config.toml
downsampling_factor = 8
encoder_kernel_size = 3
encoder_widths = [128, 256, 512]
decoder_blocks_per_level = 2
beta2 = 0.95
shampoo_beta = 0.95
max_precond_dim = 1024
weight_decay = 0.2
Rows from block 2 of the decoder, named by matrix and row number. Rows with one number belong to one channel. Each number is 128 + 32 x the weight over its row's rms, rounded and kept within 0 to 255. All counts start at 0. Numbers have three digits each. After the name is the row's rms in percent of the matrix's.
# convs0: first 3x3 conv (decoder.decb.0.0.convs.0.weight, 64x64x3x3), inputs 0-21, a 3x3 kernel for each
# convs1: second 3x3 conv (decoder.decb.0.0.convs.1.weight, 64x64x3x3, transposed), outputs 0-21, a 3x3 kernel for each
convs0.0 095:061140103044133078050096075098164124116145109166178148136108077123124116132120083151114081117103073108127100061092096106108099130154130069109151114163144149135124179171148163152137151167126118084119097095095087040122073140132075141122104144133100138113127138137171173136107134120075112061098125125059075102066081084059054103172172161170142141174160159137157096138160090095148079076167125068048085025043096161133151156146163145154141135139095122127101121124091153144085108133105064114134137162099149135110146158118090155114113140093141148141140158125147091122099107107121130091121107068119123103
convs1.0 078:222114205235128173186146184130167109104155086121160133128099085088095109116100156176168129108135079130135116138123095119098104113133141121098114109099104132127161095102129093091109106120136112129129115101147091098058101133174105146158103129176155141165176116155147159195176172197181121160108166128163145159159149126165145190107100090107121106063123067153136171138121137144126120145147129158118122167129120143153185142167160149164198144154166150161155151157184106107134094080135115088095110146078101183062131154096120156121115163133086118087178181153158191152183125172137167158129150182095122152
convs0.1 104:137172137164194155130147085110130117104093134165148116101095085159125090124100071167160147121120129083079156078110127156131058187159098087124113064114133067083079103104111091089110091092124146167186114114146121137141052077068065082095083107107115094105123092107128094108154090116100065105090106152177111146189126123150090113154093060153152064135153119139110091101103075080121121163172148099073109117111109088084121117120134136154155130142123108130119122137117150153086132151110087123101108073070138076098130085103147168155149116108133139172162197194151154123142125146167187154128118107076088117
convs1.1 110:147112108135067098152098157106124080057127148147128159109149099096069046101059131187192184113103145144129138115108093158097101169119105174159141156117179133132167114143146097136192101099184136154140135086128156119173126130185137156158120141167162187160140152150140167153089149157114136139104106100144131128099085118118074110151119113157066100140115091172178190176166149183202131109139105152222141113167124091121124097152135108162144150172161180212154202217163128106149127127102170156127133121077154144084150142118100123105106152106147205135142100098099073096104064087109143128118152090128112107
convs0.2 100:137090075132110096148120078159176187157164165101111099181159132185153132177138129188183169111115118125131134211255250164147159097115132157152150110094115093120139099103105135124092136129096164121116141112140134111117131130147127134138131120107102129129121133162092100144152160113133100091089083095067048079084087086099067070149131092166159118101124090117142110123144147101134104127141167105114124053056043141134121147145145128134139093114121101112117107126116117092105144081114183134094133138113143160126198160146133140129110101090083087096147140116096106085105098112135166131131107106107093080
convs1.2 097:187153148175145119201166125085097084109142124169152131074067086082102141110150149136171163122119145139136149144146157103118081043062053129139159108155177099120123116151144125132139112145125113151160095163136067096102101116085097097080099120110161144132151124138149128144179193183157135101161142137136166130146145128169199169128122128138131126163140104115104124111095109112085119116107128106109118120123132165157123131109096140108127173143164181173189149122163088099139110091132085082106110107093137128101120133096154147126138120074105095109190173132159138159130122146125106113135125124114128103
convs0.3 101:150116105153106104148061120086091078132057103118141144105130085107114086125135122121087102123072065156109193185099114117060075128044071121142113133167080200125118136081100127114111119166140120078092150117120150116136118134112120136126127140109102136122122154114152204137099126106088171168082142096067120136087148191067111142144080131134061116176118175150131125091087116061110096079138145101107091176229095106110110120103102140123125128152113157177140147168129158084109151092151154087159102068109108080118133061061117115093105155157134177118120155156127057107152097127150105128117123113074088132
convs1.3 112:084089117111117107174130137124145142117177128205224203153134139148194163143107111148130111102145088150163162180160142181150159095161113133197095096190086143165133171053101155112147145136130136128143159158121191168135156132129149154128117146125104085114099117151105085125181050171120096184149181137092153134133183137082108172107166109111143065142201103154145194151142170187159171106059132163105192163123178110090108133094139163123181150110170146118173150127160093131135100143133111161092099174104105223132126179150105066121112072166132157175167164140152150130173106127178152155146121164141139136
convs0.4 102:114096176140051123131138108131067099161123150112135175190194190133153156127090096150133161120096129134129146146139059111046080116103124152137128158087142148142168100110165128098127097108133156099173114098155104119175133094151160101124122123149127129097113156104119171141149147111136113117173166115124171155017117151130080158073099169106104109075097096147152121173128145136111114161050053106158090065118143126122140096125142109129139140161146143175161133162143075117186098048145072030082101126112079111137087071115114102082137152115150204143130102129121114184130083150129138117127088083122114132
convs1.4 106:129140163062114109077142099074029156175162072111172116122118130167074100063124088146134101117164138111069093159161132198215180137170159102147130126139090163222123147127140192118143163167137088125151098151101109161128112121110149122132124133136122097126165141120106168149105052126196094147167111097111147125120171181148147139122152118123215143176110150162141152177137201146108138152111180155121067132168107124161132138105164145131154137119182139111142155136142176218112077141125125122135110187121131104172147111127063093102125067178199153130137149168160153146088180128134122130200127182125119143
convs0.5 090:125115104117127088132140139100105081101112139101095116144136132154140116131159121112090134164183191102120129134149170143160163172196194088072092098112125098121112065094107108152129089129102097096143101134154131148162138125064148154095119126099116143100165164170158151144051102077078105085091110112039136216059120188109169204105100134116115137118138120065118136083123111075116113104183145072135145111122090117102109129106115133142135138149117145130104112105097126129108114132147129141155107122103134148129131155164081090062142138112162165139120108128131116135148154163067064103092091136069105122
convs1.5 082:106119131117169195106147168094112136139127156156186132071115105119150161080147120135144153129116151113138150064087116144158166077109139129163149110179150134212139136124139129104127165121153110192188150178135150173120127068065138070098148105094111119101156131117134147149137145163142088149160129223074099129101164134068175131120136125117144117134127110175168163157120140166101122118141127093118124075092073130148169086095082127099114104133122144159168126136179075080111074127093087098058129115106157133138191176122151128129140119125165138189144143177083094103098150122143142153218155163227158184
convs0.6 102:115123137105129131107094086151141128102122134156130115104118086128169158073119152132122080143199141055120096125118155153127141178254118135130161147109087132140121133123121113126158117074095133146130149155094122167132117082106135099102128107095102139112099099118127103096113105124149120119089086104123118148191149158149139121144137115205219170075121113090087110126155118070076117100115126107104144157089137118155153110134154072126116088096094090065087111113102188162124143135114175163123111135134141121128138116104109109137081079120118119104090098081127173166067109111138127122092093098104098081
convs1.6 103:173152131155151099075092097188175225214161169080128171102106105111144168124166130115084106122104121110070076131159146085110125139123120082056038124085064148121110117134140131113140128117135113115120156170147093141112137135109141120090132141136085092083106091102105118094113108130104060135095078080151108090105065028154147080109065086118160095084058094143141140165191198154157166185208203111127164137174142142092061155117112156172182135119109140119103153175136138153137094126088130114104136131098146163163173140120134128123121135180143115117094124106142174131053111072127126112168132153115115111
convs0.7 108:130047128083059128093056096096127118122155138154141088157121141169148116179128117091152107145165076114114126184135147155107141118132090116113172142141182141143133090090138099114153100107162127090059153115038100081094108137182100122131132093098110114138121106131144135121121151059160089060099040150138074113107057069074073065105170142107153167146145139141111144121107151122102169159125193113109187186159132138145109161151133143144132120107130127127141130123134040110116049065091029073058100177140121160108096125106178140142162128111106122156093120169142127118129129123121127114154126121096118119
convs1.7 124:167202152211197107155147115144136102168095159169158219139080061124068147087110078191209164185092186134159171114123139086147091129107122126103135120102088129127098081155105123154078128154115124166187118177106155139163119129144127102143090095155148142131132157127142163130110190157190191064213132221149164158109126210088183112092116178090119182121094177121140137135106109117119157070085048062111086101139085119134108170151148136150141124177151101154140098143124174158169181127137135132149158104118188051146139072113123131110121114099135165138195144144160080170100202154127131172121150158132119094
convs0.8 112:152096151105133134126126149167186158107107079157132159111126117139181129087091084113070085121141120108089132113128175145052078106061000128076094089083129118112108159131166122141138175144155116144121106081021057020086147153115085112107126141150127120129121127124117137147102090119105103082058047124164163151138144116141109093091133098148159140156132137103113145158152159151133139171186146159124188136137142137132143121151147158127087143141124098101100115117122135182164130148146167135119084142168152139125168100115087121139068085062073102137009000011080103098067084065146154114134098106126092109
convs1.8 125:217170155137147162140116159071051056129094134121068097157145106101088102148151121171218161125061118131158189106126115138165139091114103100111142146164135121095071100106114134109122099083095087117126192169107129117174106090113135116143107114141160144152128141110125108109064192147198161075164098191153123103124101112162173120120151133110123113120134133147168128105070086137174160138100105132138149171110082112078094141156136099087077110133124142152165125140147182115150113099168084111128158168139109086099121146165109143168111127131101143162184178170172139210203255205101117160085135122120138118
convs0.9 086:112119128107082085128115126123131168112120148127085102165157126144175140112156129099098079123126108095133088096111135048075033163117095104136122104146133159182137122126126114122157097130105147140099103063025089080023119132136084096130078083101128109102101076100099082089146140172155130148162142107151099083197094088194128089188146150179196177086160139133148125140122098109121125105137106110124108100079121144133132139158156131134111139129144113121137127122121161166144096149139082126134092083091120121140079087085192169178112087127125114113088117152164190171068085072140168152109141106146153117
convs1.9 077:144112152163179163191135142130093117175129128142114122098137091073117098087118115154138161082119124141170154108116108124115111148150132100065077090080122131127161088116115114090111146141127146129121164159123095084113109107140133148152108130142165120131164142150157174161152148182162097143142139143180150087147146075176176130092131109111125141114069084130137162140132168112117126075119144076079103167140120167146132131112132142161150129120119131122128082122119092157192124148223147119156191151159157111115169124106105124133087066122033070101188180167145143146148173144147148163137111114132126118
convs0.10 104:108126028127164099179147155158140068090144165135053044133139135142143076125127089171116145212115173133134117139039110164073087118148155133133077123090033161109095073074091143078130114092118129115119167164128126116107170163134139169147114096104097171150110194193066075103109096172135101129080095062100062083157105119161121152137143154131165165111122106132073097181165094144143122132110070093108113132067094107105115136124126138125112152189188119143156117143146116097142110090086082117101121104099145094106091092133122122126128176166120151124147085062179150140118114114133068117185113130145129158
convs1.10 122:173104114156122145162079167179187133079105124198104099128118090123083061155091112126128130093060068149143095108143128203184148116115081108073137138111124161154179110148173087120193124136174152113129155101175178116187115123112092070071129088099135144171129160181137152167170205177130153080133132104094130160130045138148104132138135082159144116089160127148145131123141079120171168143169153140183174164104131114100130146082071121092127110106088126166125122103094159155161153175180128129197122139111127171060101185073086076098101171121098129136151164148086118151164131158090085047126154094124141096
convs0.11 110:096048062137005064120089083139135154161171152131145149164091100101143154125113179096054104084103155120118113169170154120176147099172177093105100147082094116112157138128129143117098155137126115090108144093094129115119145119159131094131155116135099147148107116132150123137064079113068094131074120113110060136087046111119077125159130189129153134150127111148130105146149091161141069120132102098116106087115118117100133092111132096113153078105153081121155094132168146092153151087188133097170119124159104113158140120126095122129115098084116108100115041047061111158112112092094094118131142101109122109
convs1.11 121:114141098075084123125172143127142152095133125119170071113108103120156165133129086126097121026098186197201170104123116129097085125089112065164146128123107145095162120127129126077130130115115187202111187160102109219152137160124146147073142150092116130144157160145137159148150168146134047172106183201153121128158210179163143127119145104118121088082146132143118138128121132168135136156126149166156200127128119120082140137115145095064112120094119129107122131102137088162100088171125083146099153097167109113178127101143141120135162124136129146159181133158070165173192192068138140135178168116112129168
convs0.12 116:157162136126130140138142163137116127132139113078036019135128117112116107148147160118101140115099141117138111149155129086093080143074078137170118086082075084089140101091093147121128116129156104099133114124107135145144111105114129118123134141127096114126069095127087102141137111107114104134131153136123175126098101115151157150078061114110146109129187133146131162147144174176183170194161114120123107155133154115095105120129100123153127152145126171172150133139111136114136125166138134180154122103119082126131133156126151099092096068107113115137090060080095113132117134137164143133145106119135146158
convs1.12 105:119145132139126128147127101189142163108047104137125109117083084102130111081076084137113124117126149130172135088125115077065092123109109139145142135102102134113136121179164119140132121106105159149057139109155102139170149114119121108110104119139170169161120160148152168171080136084127095161110127129156071087172153152142082137100122130101071122146185182094040075079084076131144119173172167174183135157112080104085150147179156100093092126137125148153118152130098095092128113137127150155173102040097126137140108093127157147141171147151155146122172137177113214173168159114133135114135126117136119166
convs0.13 102:129177106120219148106129158174138130135124152166139121156143147130135152151154141088099101088089086098137088135140069146130125153060178095117082115139129099068071155150094135213129096135132095120083108110046099082045142138120154176145082103097118135155103086130140075084147112101113130141094136149112109191154096141131137132160167193138124140146122109082118074098120102111113110097156109099122159167084098130105107145135127161162143120101083113098076110110094166139135165231110128147142144195186115169148128161118136111067109120107151097132109111106120119096117126078125111086166196185147175176
convs1.13 105:101084143053056082091077083181130184145168108090101156146140125106106087098143134130143099106087102136113104152191152113159132116102149093128116120140118138157136126112117148148111094119099109127123116154091145181154134104119145133117134113123132110120114158117077120131115093156122074113094095077173190080130183133127139152136177148124193150129134120171153149170126184162156168168141209181152180117156173130138134170144172074131162123096143099101128056102123117169185118125067165157087097152121111064120133119147053075128118084138092098111164157136129187130140185144121109143138103119100085119
convs0.14 106:074117123089100125075123127114121136152101125122126157117126091144123121118071135128174171156123179154127132133118150122138180099111159099125113119147109120135113111143118137123123143156117130111114158118128084085117146102136185108153178128160118166076126219090136172108156119154095125081037138098087198139083185156133212158130101142160113129129104111133115109117115086095105087151219148108184096083107129093126112119157139110129095116104109134115109146117122138142144153136141106191150179113169190108206167147171114116097135148110110127085132145074110127095130101106115149133121153132100155151
convs1.14 127:150142120175155101173189108133089156144141148175105125094069129095102117093123109118121140123092149086100132055112106089134139065067133129151147122181137116219130190176149166172132194182163069118110061163112106131138142115128166113131153120124107119163066123117065128113132184089143167124150117182080116164067125161054099150106160150135122182206094185116122112129100107132127090130156138113202099132143129095128099098117090098114112060122151069134160092089151247186148255157202253185189129105144204074161144114119108129137140124145113131138163083149150104128125114106128132101142109106143105099
convs0.15 102:124133104104113108140111143148183161114120159120119132125110115150130153205204232149121103115112100109128129138150180152141177148083062109142117128115111090083090130154111114126113144108108130093087158133126144145146127119123140137129102134115068063064070077104149134145138105165127177189125118127118099129112105103148136149104124140146141129146156143150145143093109096087098093093118077087110123077058070067037050145112150189153176118122103149149160173163165138138124151192147117191194068104109110093144174226215106086080102086077077077096050041064095078103111096123142137114112131136119164152
convs1.15 092:133145116152132121124138120128131101157136141060118110061020050130125116118134118116108150169152115164141146175190176057096113132136135147142144147149159150162170173179198138141117083067082166128105104120134115157145151102107144134121114132118129149138152167150161163133127093095070108105084071074126097089095142127119154115065092126096085097101117107105102137136138136199157144151171147156141157138141127122108104122150131110129102101135141086102142109125132075118158082051098115100074073051062130154122139118153149169158152156183204165135095135142120136139087113120141149121134141142098111128
convs0.16 106:114088096140097103116090092124155134108128101176122115084135101123105116116130133175089108169100089138116082147102118190129102171120160121109114108110116116130108137116119164142113155146128168107035100082065073099084134100111132100104158115127126112087112101090111100119104097155103116136107132149080093113123092111121094102198152111123163102128152093127156123132138121114142121173143133111123102147113132148115051151104041151122057117156114124133115097105088193183078162182096153137109153105130186125136179127157199163144159116083133140133170130112187180109159118115146095111159090119126113115
convs1.16 101:186136140251237194185171181126159096138167133113113141137126120118110125139099163134149134134141076134148159101126135109120123117127106163123088130135130136125161099123165101127153065134167135127135159156181123154118089122107120118093127119103125141119133131133113142158116117193119124103098141121124145137100095116189144173150113167128083136109097040125130147123159118135138097140122101139103127124126157141153124140153085122134131154147125139129147145122169151104175123098143163093114106124115109201091136172132099133133100115065140107080102151065112136072100091162133146170132140152150149104
convs0.17 111:167116144168107146140161133134140111098164086125150095147123153114167150127162125108163109097188119125159124134156106148138134147193099114111115130139120126157084120127065103111072106121090116165069144165091141129135099124112111178101082148118093083124134076157144119133110177067176109102155125136185137194225136175176165142127166071075166124091121188120105108135106146112097112205182100184119126151102136121160156102163178107144177106098148093078132094110138115159128154129125193136175117134096077187099096160105103133106135104106103103138124102111109141125077163088116120110134086141123112152
convs1.17 125:113137190104183178086181139106099144134125104087152099134120101151136099107109091078103116080147089121084080134105123124108127098112105092116118116119131121113154149165177141131197128156161136064129125068118114134118085096104113104082118103081108084100118088129098092129159106140137068184087124054128042029134082037137059072130096102077151056071117111147124155132119168122121165152127169154106155114127125173088105177082132164106160176063104206065082172109087149210102064231086101197133099129119096173129134105166115119101119111114152115124102132084101212104111181084140130115150124133139136126
convs0.18 086:110121120106099117131118122147117108155123108127117104091134135116108154087121171105129167165173174193202187135162157146112117105099130141143093127083072120097094144145112136118110100134119196153130173154153163139082124095097137114123131116111123130123089104097084074104116081125114176133208173091137115119124120123143125100107132121096131135117136124106105114089096101119120107137141118146126111120111106168165118177210158150184153107115100118118096112101100117131121121149132083114140159178175159178178118164141138143135111116097126095082147161190187191168170179151128104115110089103141115107
convs1.18 052:109101099152126108195157116103124098099070083111083069075149166039082137045064075081089115103093087109115121138110141102125143146178160149137099121115088120096054140119132153126097144091125104116177102137147116116139106126136131162133108126120081096128113125103135128072095040069070117053113067133107105085142136132144133098109142154108135131113140122158191201211206182202204210107123125137124146129163128175155175144190157097138120070109039064082061090080076142124134184143171156132153125120131140092092091075131129109134124112109126089154071126147115124147120129145132165169119136169130150178
convs0.19 097:108096120118024175111039116097081131072127135106159145105081086106092121112051127166131148159139168131114143092132142130102099127066107152128104177093124196120186131121118108108124138100125168092163126128175164158116142087093130130122161117135112104109160141115184158146074136178027108124156154094120091088152105141131133115031023065103102123099127123135139165093150188109106168120135106131115113143189150113132150095118158092112137114129134109152163140138158099103110108147121122088164085131085129135114103136143067088112090112132167175121141143160177131153121117140151138183103118188109080139
convs1.19 099:110124096073112107119192122182109139103144157124136132214158167147222177132162153169132159121099141125140124077148123129150117106108114076193158029184111135201123161127084173162114161153101088180122129182128154167103210177123205174127144146125103123104097152124115110120183124051240100148107105174112116151134180151114149172092139133121126138227249169122141179122107149081117122121087085104108129125112115129120135141135121147138172132112142126116150088090114151090086136107100142170082129093199109112186107136189101090093213140142141153179140116145084155142122127115127142140126157152047082137
convs0.20 095:133130174156111162178111170096080112154143120104097089176144118125156155161183116159122091161134073172143087139150137169145161138084122117099131116136121127129128109075138133080151159116174137075098164081072135072121099154145107138159117132144132087099082071092068102097110168146075113150125114188116100160101069152117084155107114119167178146100153127124144103139117125144148121116128102133124111126150152146115064173114037148121062110145132101149139092145150136133083125156076113147109170158113119158099120114100133137104083074095076113149129131092153156142123139083091117148119095111122114103
convs1.20 078:165124119173147183159153168161163126118153120167176150144116126111122144112131087157154100152115075128149096116146126093129105097117131119160109131169168135169171091125088088134136078119105114152162146140122113151133119091088101102110124123130134086076109073066149124122106150138140114108088133136109166157086194186133176174090148163062089095042114101184187173165149134171195170096082105155100118111114125120138119125154121121127114126147167142165166119125166162029169170055178178071110136150161120147116131135110155164147156150129117100100174156126089080081111105132165154195154142167148132184
convs0.21 107:103047074087052108101075124173177169169133105170149131143128142119115136110124150111144157128137149137114128143158163133124171134151139123123084108125108102118108133101097150067092099069115133118118139143152151142145098084081075069069098084072072070104092095138090098141140100133133127101126088089093084089099083163091070130118120152116124182128118186151113118194122141193136135140089108153079057117085069143131113145141124131139129086091116094099119091114145086099207125075210123095213052063114088086139099100163174152129199163145186133131153157145142126119147139145091107122120095108134085121
convs1.21 094:104138097085074057129147123174112115144137054090120092098096146140164146079143131072139117102119131111124145169144112126145140099123132129157126162145133144141107190192164177184114161188117131095116132153147147115127162151137164137147151142161127130154165163168165178155141105138154100110130122130137128129160125196132145156107159147069138128113094127145127163155117142142108123201133128161144104150162095150092153142098154136113092173150199174182180177191185053129115019083118026080130067130123140084148141118158158100068167059036178126099065162132134185124105138133119113153105121158107145165
convs0.22 112:144147142129216193163220143127154134093137112116112123116111102136138085097089119140133148126202094101160105106123152083155106092158136112133187073143234123210130098153152159147153131136135121112117115130159126144174123128099107153102116172140143084078150055113100104145070132162164126176153139234164101150156130195154140181102131104118135094135140085109126117150104130103109136138165128152142150165090106120136126149105120137098118122121085096104098102115071124153090116175107115149088112203074175193070139103110087127151147122121127072151075131153170204081148113160126130142149117122155113099
convs1.22 127:091020048035032100091098100114092095084137087104136089164110135148143132128111130151108093076186105115078073126157136143129121117121126060110089081107116111128149146099083104059107118104136127140137123172154153189051128116093114119084133122088122133099116111126111124158188160134161069186130155080115117114145136105132101134112119098076138109089151073124115148122118142122084126114114161151071112071051107106164169135124152137156179127135164153124149119112148108149050110182077130160110089103137094138132101114159116139137137129156145139104154168139128196083119089120155142155153133147139150135
convs0.23 097:122065057090130107115112062125156106105085094148129136136132142121141122101131109153218170152155108124129151082089110111139054195247178139110120137125141133122117183169110145138072141158112148168142108167130153154193143115065093102096138139114178191128126138113092131135075111101159148105172122157100038072129079063109081051169161120080081100145128128143159124106122104106126098115128141070075078189149106136144107124122103136136108133117109121124117143132117084080083128096081111126101112094073186126097105101085072149109135150105140123162157156194190158130122123127099144112091119086127103083
convs1.23 103:155130159176157180175155152171159176055054087220195135178134108109129125095086133208167173120142143117086110096103061137126121194170143110163144127144113113129131123095107139073085178151170146146101128158180135146040127154178141150139117148148124111128165145132151148154188173166185098171127143147198179084182207105144137085160172136120141125150150078130095160095112139132093083131136143158128104140103083129118164154101099174134189164179145136141166169142131101084140107093124105111156094107099114156113091076149175164147169179163209181120173130173151177146215084113130130147131140196139143183
convs0.24 104:106157151124136109161166113091091070111097059212197139126135135137141130109108109102124133154169181134113117106093098078129112127107112139141151111156107219210162146161098088086140168164152088124113130104120141127138096118104099112092188145129134119128144130127203220186112077083114062092116138151133160110155165127151178140045012053097123118126099084131162139152138131114112134137111128152097101149185169138123113149132140100106113131155150134127142132148153124114115121119134166118132077111125152151161130126144118094067096043042145153149080069039116138155102107099111137132078112094092073114
convs1.24 100:142137122143134132126162187131095091142147155105135153149161135160129078072091117131182120104071128107131160129104127138160149113098122152187127119211142114195176105087091183195117123137122108069116111115125136128178166135133161173145133182136110098113117194101122136105072069106174236098204148191124127111137128176088134089161149118132124147222201217115170165133151135144153140091049082123157104124102069089078120149151143129129085109127135134147131144131098134140134150114121141118115152190155142072142114120171077054099119142114154158100142106140176153145150171126157098143155159162101119153
convs0.25 105:090088164092063169090079127122075138082048096098085165144118155134152219133188200094120122107169126108154127145089081109175191130087151121108083137108100159111116086125094059097101106133101122152206146119172115101096110094114113102110108106117078101119050108134085116130159158133221187129152143116127124111169139164143123127087168146078197137090147136106150155099137151135128111094086135143098137141113171123139177089122165108109162121138146115124123122117120049165116035118151075088107089111116091162098089126100101114182101083152105120161053086180076119178108132147121125099115134120101128076
convs1.25 097:076104073075068035108144099127119095134140139135109114091071058064105076044110119141158162106089126148147108155174135094130105112118135111151153174169134149134102092143149094144140130154116178176164176167149150135131143122112149112149124114140139111115139163144139144112130135099115060050128058067153081116141084082143144126090141127054064102087019089171164160163141173130120151089084110088154139130132110154104149153139183150162154199198167179194165188190180081127117095128104107109125116075134157067106127101140127120148155146163127149167123110147009187180104191153170145141119113111105131131
convs0.26 109:176104109158125117159087083140177162129139139115119091112117124163179131139161116128129110140167156129121104113074109119124109122087121112105115128122133141107089078097102105093109075058096118136114190141108125093112146142127139113095147104100100117113076098114122153151148139152132121108141088134124107124119123105108107125070108068109134143119162157068113119042061098080095110111141155133120130170141107110119144117124144119117128080088074103109105098098083134131104154140144146093118071092100138153137160138159125164141139113111137129163150118128136155130128114134119145118114070091115143108
convs1.26 103:121120098180195141068122136138154178177155186114142156138073040127186179121089052177139144088082154167157116157182120131165171106131109167191181158120103159145132136171156156127139107151169157139116111104100116137075131185149126165127102139094141128109154142138140145148138146101167083173162187160147121112135168147150138123065131139124150144135127142101144140120150189135165149060075114076094137107133166131154120183163146149170159164190142111134126136178151115120151094084081076106115135083077141149158109116134168194172106099164179219159166101110083149162143153143111104128139152134101101093
convs0.27 104:098127138075065141134128177150110153108111162087069078107092144094113145107141126150072117121162194146115122120149154123089136149152176130104101112018108076071141085103126090154161110138146074058121090117136120078112160127129145089104095080103116158146153167121109100093019023120051146117074114085068178167084115107104154161145098145140167164102122144130118153143176175186161133136153123132149107136153146122127121132133130114098106144168173155141133170143115158136171128114173145156189137122142082119091099153114118111145138142107143099078105048062076102115092109055099042117099128178124139193
convs1.27 111:077120095079119131143153147198134178091142135144141089149117171133176168130153073129091106069054163120175102084176132163156109087102129070125136095121099127175152162150107147093117141137158057151106133192146139147126205191140154096083139088091138142145119123116099138163182204142217035191127159206115101142097167137092104101079166123083105114146121106120117138123063124116117135163136138138148103116124123109091101134084111086087124180156141166159146123107120092119105102149102139158098160077173172146163126135114110122115154121111092115142179133171121186186175180101087105139151180126142113118
convs0.28 106:106106144159150145160189145125105093130138146114120084146145154151174125064063096130134151090094118065033071087114093087033064050060095145149141116112150121134125128157137135171131126154104110091053090028068050093076122099110146157145135153155153118122136144125152121122099115106096058127057150148199175133154152138138156155126143157174112128140098108092094106087097111119128124147064091123170117105139143133146168119094112097090086151149164156146114105118074067136177129085152136136087145190123138136114123122104114100078092109127100155135080106154062096064087093130139129135086067098144148142
convs1.28 112:142088098133126122085113152116142150181164123063114128165133138113062100103116119156157131158230183122099157170172185167151174190163135116169102107184164138187171124134095094133101124121107117106155166195172144150133178158122106101123100104134141143162179140145168161133149125167136197162175138101089135103106093142153118106132103141121147127134131159138155121184186164191141167142163175176122084150180097131166152069105161156141129103134167157141133178166137165171121133129121113135158169178115167126165149086127100140147170144184139131091112145148209166159132161186159108147137085154080110096
convs0.29 106:164189130147143157146161123096105090148176191033076072145117112081098112093102113165102115101123090081095091109175118123111127135063047126146057104052017036000047088080086124150135110109107139072121161148087089070090117147133186147146092066106095109125180135160113069088109034124093181153151112120210190148125137129173162147115123140112119132104091104130141094121115133103129154138149123075126119114087097105084098121126116127165174110123135133155148128133149156150167149123138142118104200170163129109139146146132089062124108137143108098124085063031062066110098086060119092095131152105181205152
convs1.29 111:084090106145123108168154104156191212040064083162171092178152160149193144169101076125086127097110153125123065135184138189153165092082132074096139126084121157170161132151134102104095121169140147169138137101123166173132135152135100131102145140104084108108107091123122128171177178074124090174085211125079076115154192140098041121125113164120116142108136116101077118095129136124137104135162145137132134114120166141121100097086084076069139138126114092118132109119137145137102160187113157165128089093170112178153137103110133168119107160145122156167131129180113162170231154159063118093163153114135109152
convs0.30 091:117116114124130060130127110098112076109119122138080083117139146122173141068113114103150142088134151119139161156166226147160124159149137108138113120137121135157178120104084146140129107105142154205114131180123112226151141136128134116102125099092103103105112110116103089078133133113087105139094164154099135062076113072069111084103096102134093138157095122105095103104097128065136163066067063068076115115125156115142198096123203092112150144084123163111112175134133151048204135036181158091151145149126123113157113091141146145121111098141115120095157141158150164167122117160142152096146155112111152097
convs1.30 084:111137114133164105110151110130108103119114115142174123131141172146074149120085106128145127114148119150171146163148166127122102091078077126096080174131129176157153061098110080088109105117146148122167150144117101090096119136147145164159140156181135146127129115098142169139152157172133094123150120121194180145168139134182143130116093124105134093114067087154144169153124174132126169104071131118084149127149144148128152190127174193170197177159176197172182152151141083158071076209060041186087135143103117095114153100096187172119161139125113121108129152130083114107069149104173137159119092118144125122
convs0.31 104:176085161151129140124097127194121117096114086118070117119103122140105075138085101082078109087065081132151133143151167106128140098113113102089130092097138148146174127168173116159161131170178109091086095088131121109107203155158160131118156139102159119110090121110085135146124151151065087174116146199112085166168078185120088155139124118152151125146152105055059126072075123117098118117148129102153160107095162096062062103091082141122101161163134161175145184160157110099112095139095134085102104100101097101103155144121203200151121111135116131139154096092163084093147138130119141159118147154104143160
convs1.31 098:184186206138166172150158131111188187137097198121122077127124102105137118131164160106079092081137108117193162114113104141136128113117101116078115102104118120109129093107122135151124102093075141105121119079117154195143145108082113088049119079100120127119105064114117076113082093170115167184126161149107128105135151063136142110120097092182176142117166112159168131164187162183192228083170170096121209130113130132121137126130131090097132088127130074102131099071089138142124142150119164175152183146162129148128127100162125113114090134114105091108117127098181155140184108081085062112115103162113102138
convs0.32 103:107159141116133107082145089107075143163186130082094149111107095102070082124081070072099116086080137151145168134131152098255193062139113134134103171146132129090106126159099141125087106198157114133131083114135124120121139122115192157133221195162129143102200211099172166089101097083113116097156141092154198106117162151087142130137105099127115093108099074136164147112091129116079091087111132168166088047155126115091085091125116111124113133126113140141118135147130135114132147133105110138115146111128127118114156138124088093111110140106144123117118164151114112113101135146121145159086129177149160166
convs1.32 111:175164126137131145173119079183104157146182158180105141165159168170142081106131124127140167116070159138168172091167124065100105054050091112120065084176096098145108111086122174144158164139118102132141137195128117144169147115107172125083130112081149115098111138150074128117122139137179128120087133167156148174135104095113135149128185152153095145246188120132159152127113159115156131121076096131156157150136152134074065098061087093104120084105128084116102117111110129122113164132190174118154108131128152108119131214167089134144101088108116139131167106140108100115142111134137139131158136083126149130
convs0.33 097:145072167167068135132141154092081097083070084142167144124101130193156140150119119115119125061088104157128127153137177060050088110189141112117161098076149149158235201142152154100119157177149154144145081059084178131146067129132086098104098122108076075094083108116099080122179130128127103093152157158085076075128120104053101074204203158136156168160156166107122155103114115110110124107139154120112138111127083177181159137125136099100116063092099088091081090110082105214120095132150141144112191115119166176174125109103106077105118147124135127138115088141129097131102109103119157147083097120094120141
convs1.33 097:117102130139142116168161168161130217149155103157122121138115110115110082114149135133138111092111142084114129164156104118129135128113112108094087132116126110142138075101119085084122095115139152147105166174155099082078137121136134098132136137141134092109139135107114121134126151105122087105118120102200174169123127099157216129085079075106153155054000032140143108132152143096108110142161179070077075127098115144154137127093090149164148156153132143154125151163153131112154109080180116072198134142098165111101173195085147180145160130140076103111150093158178201166076129149157166172146118127113135108
convs0.34 102:142070110109128116044087106176154089155126162175136117122150095124145117163161150117104132125095103173136112141213125201255199153127175104113119101113123084068099161114109104161206076112142109103097132126108083117115090074121117102127102093081101118120078092127151100074081133135149196174079146158104124122137126158066081125115121173154119121155117112114095089131138111106122123144158073110167142121149174103112111127139105132157109108099099100130110109124135174057143203174137058165132144104080106099115145113123164122098143151147083116102118109077109137133111117100088110083123142103125121070
convs1.34 119:191199131114147081076085088178161220229196169089113203133125103125154122140166136120078099124141105144153136136167177050031069135102093125141110146141186124145154114139134119135098094109097124101112129123122098099149130153111097136103108132133115122131112145119077115105134092058123133109100100094102140132084129170123144131109094121144144126165110135160129087157149155189180121182182191126178142090160137144156101129169194080128125144135130120129101087136128139128164114084081164125142143103058147110184164120140102104096103064117090149085052067119149191156082130126097084121139109109117112125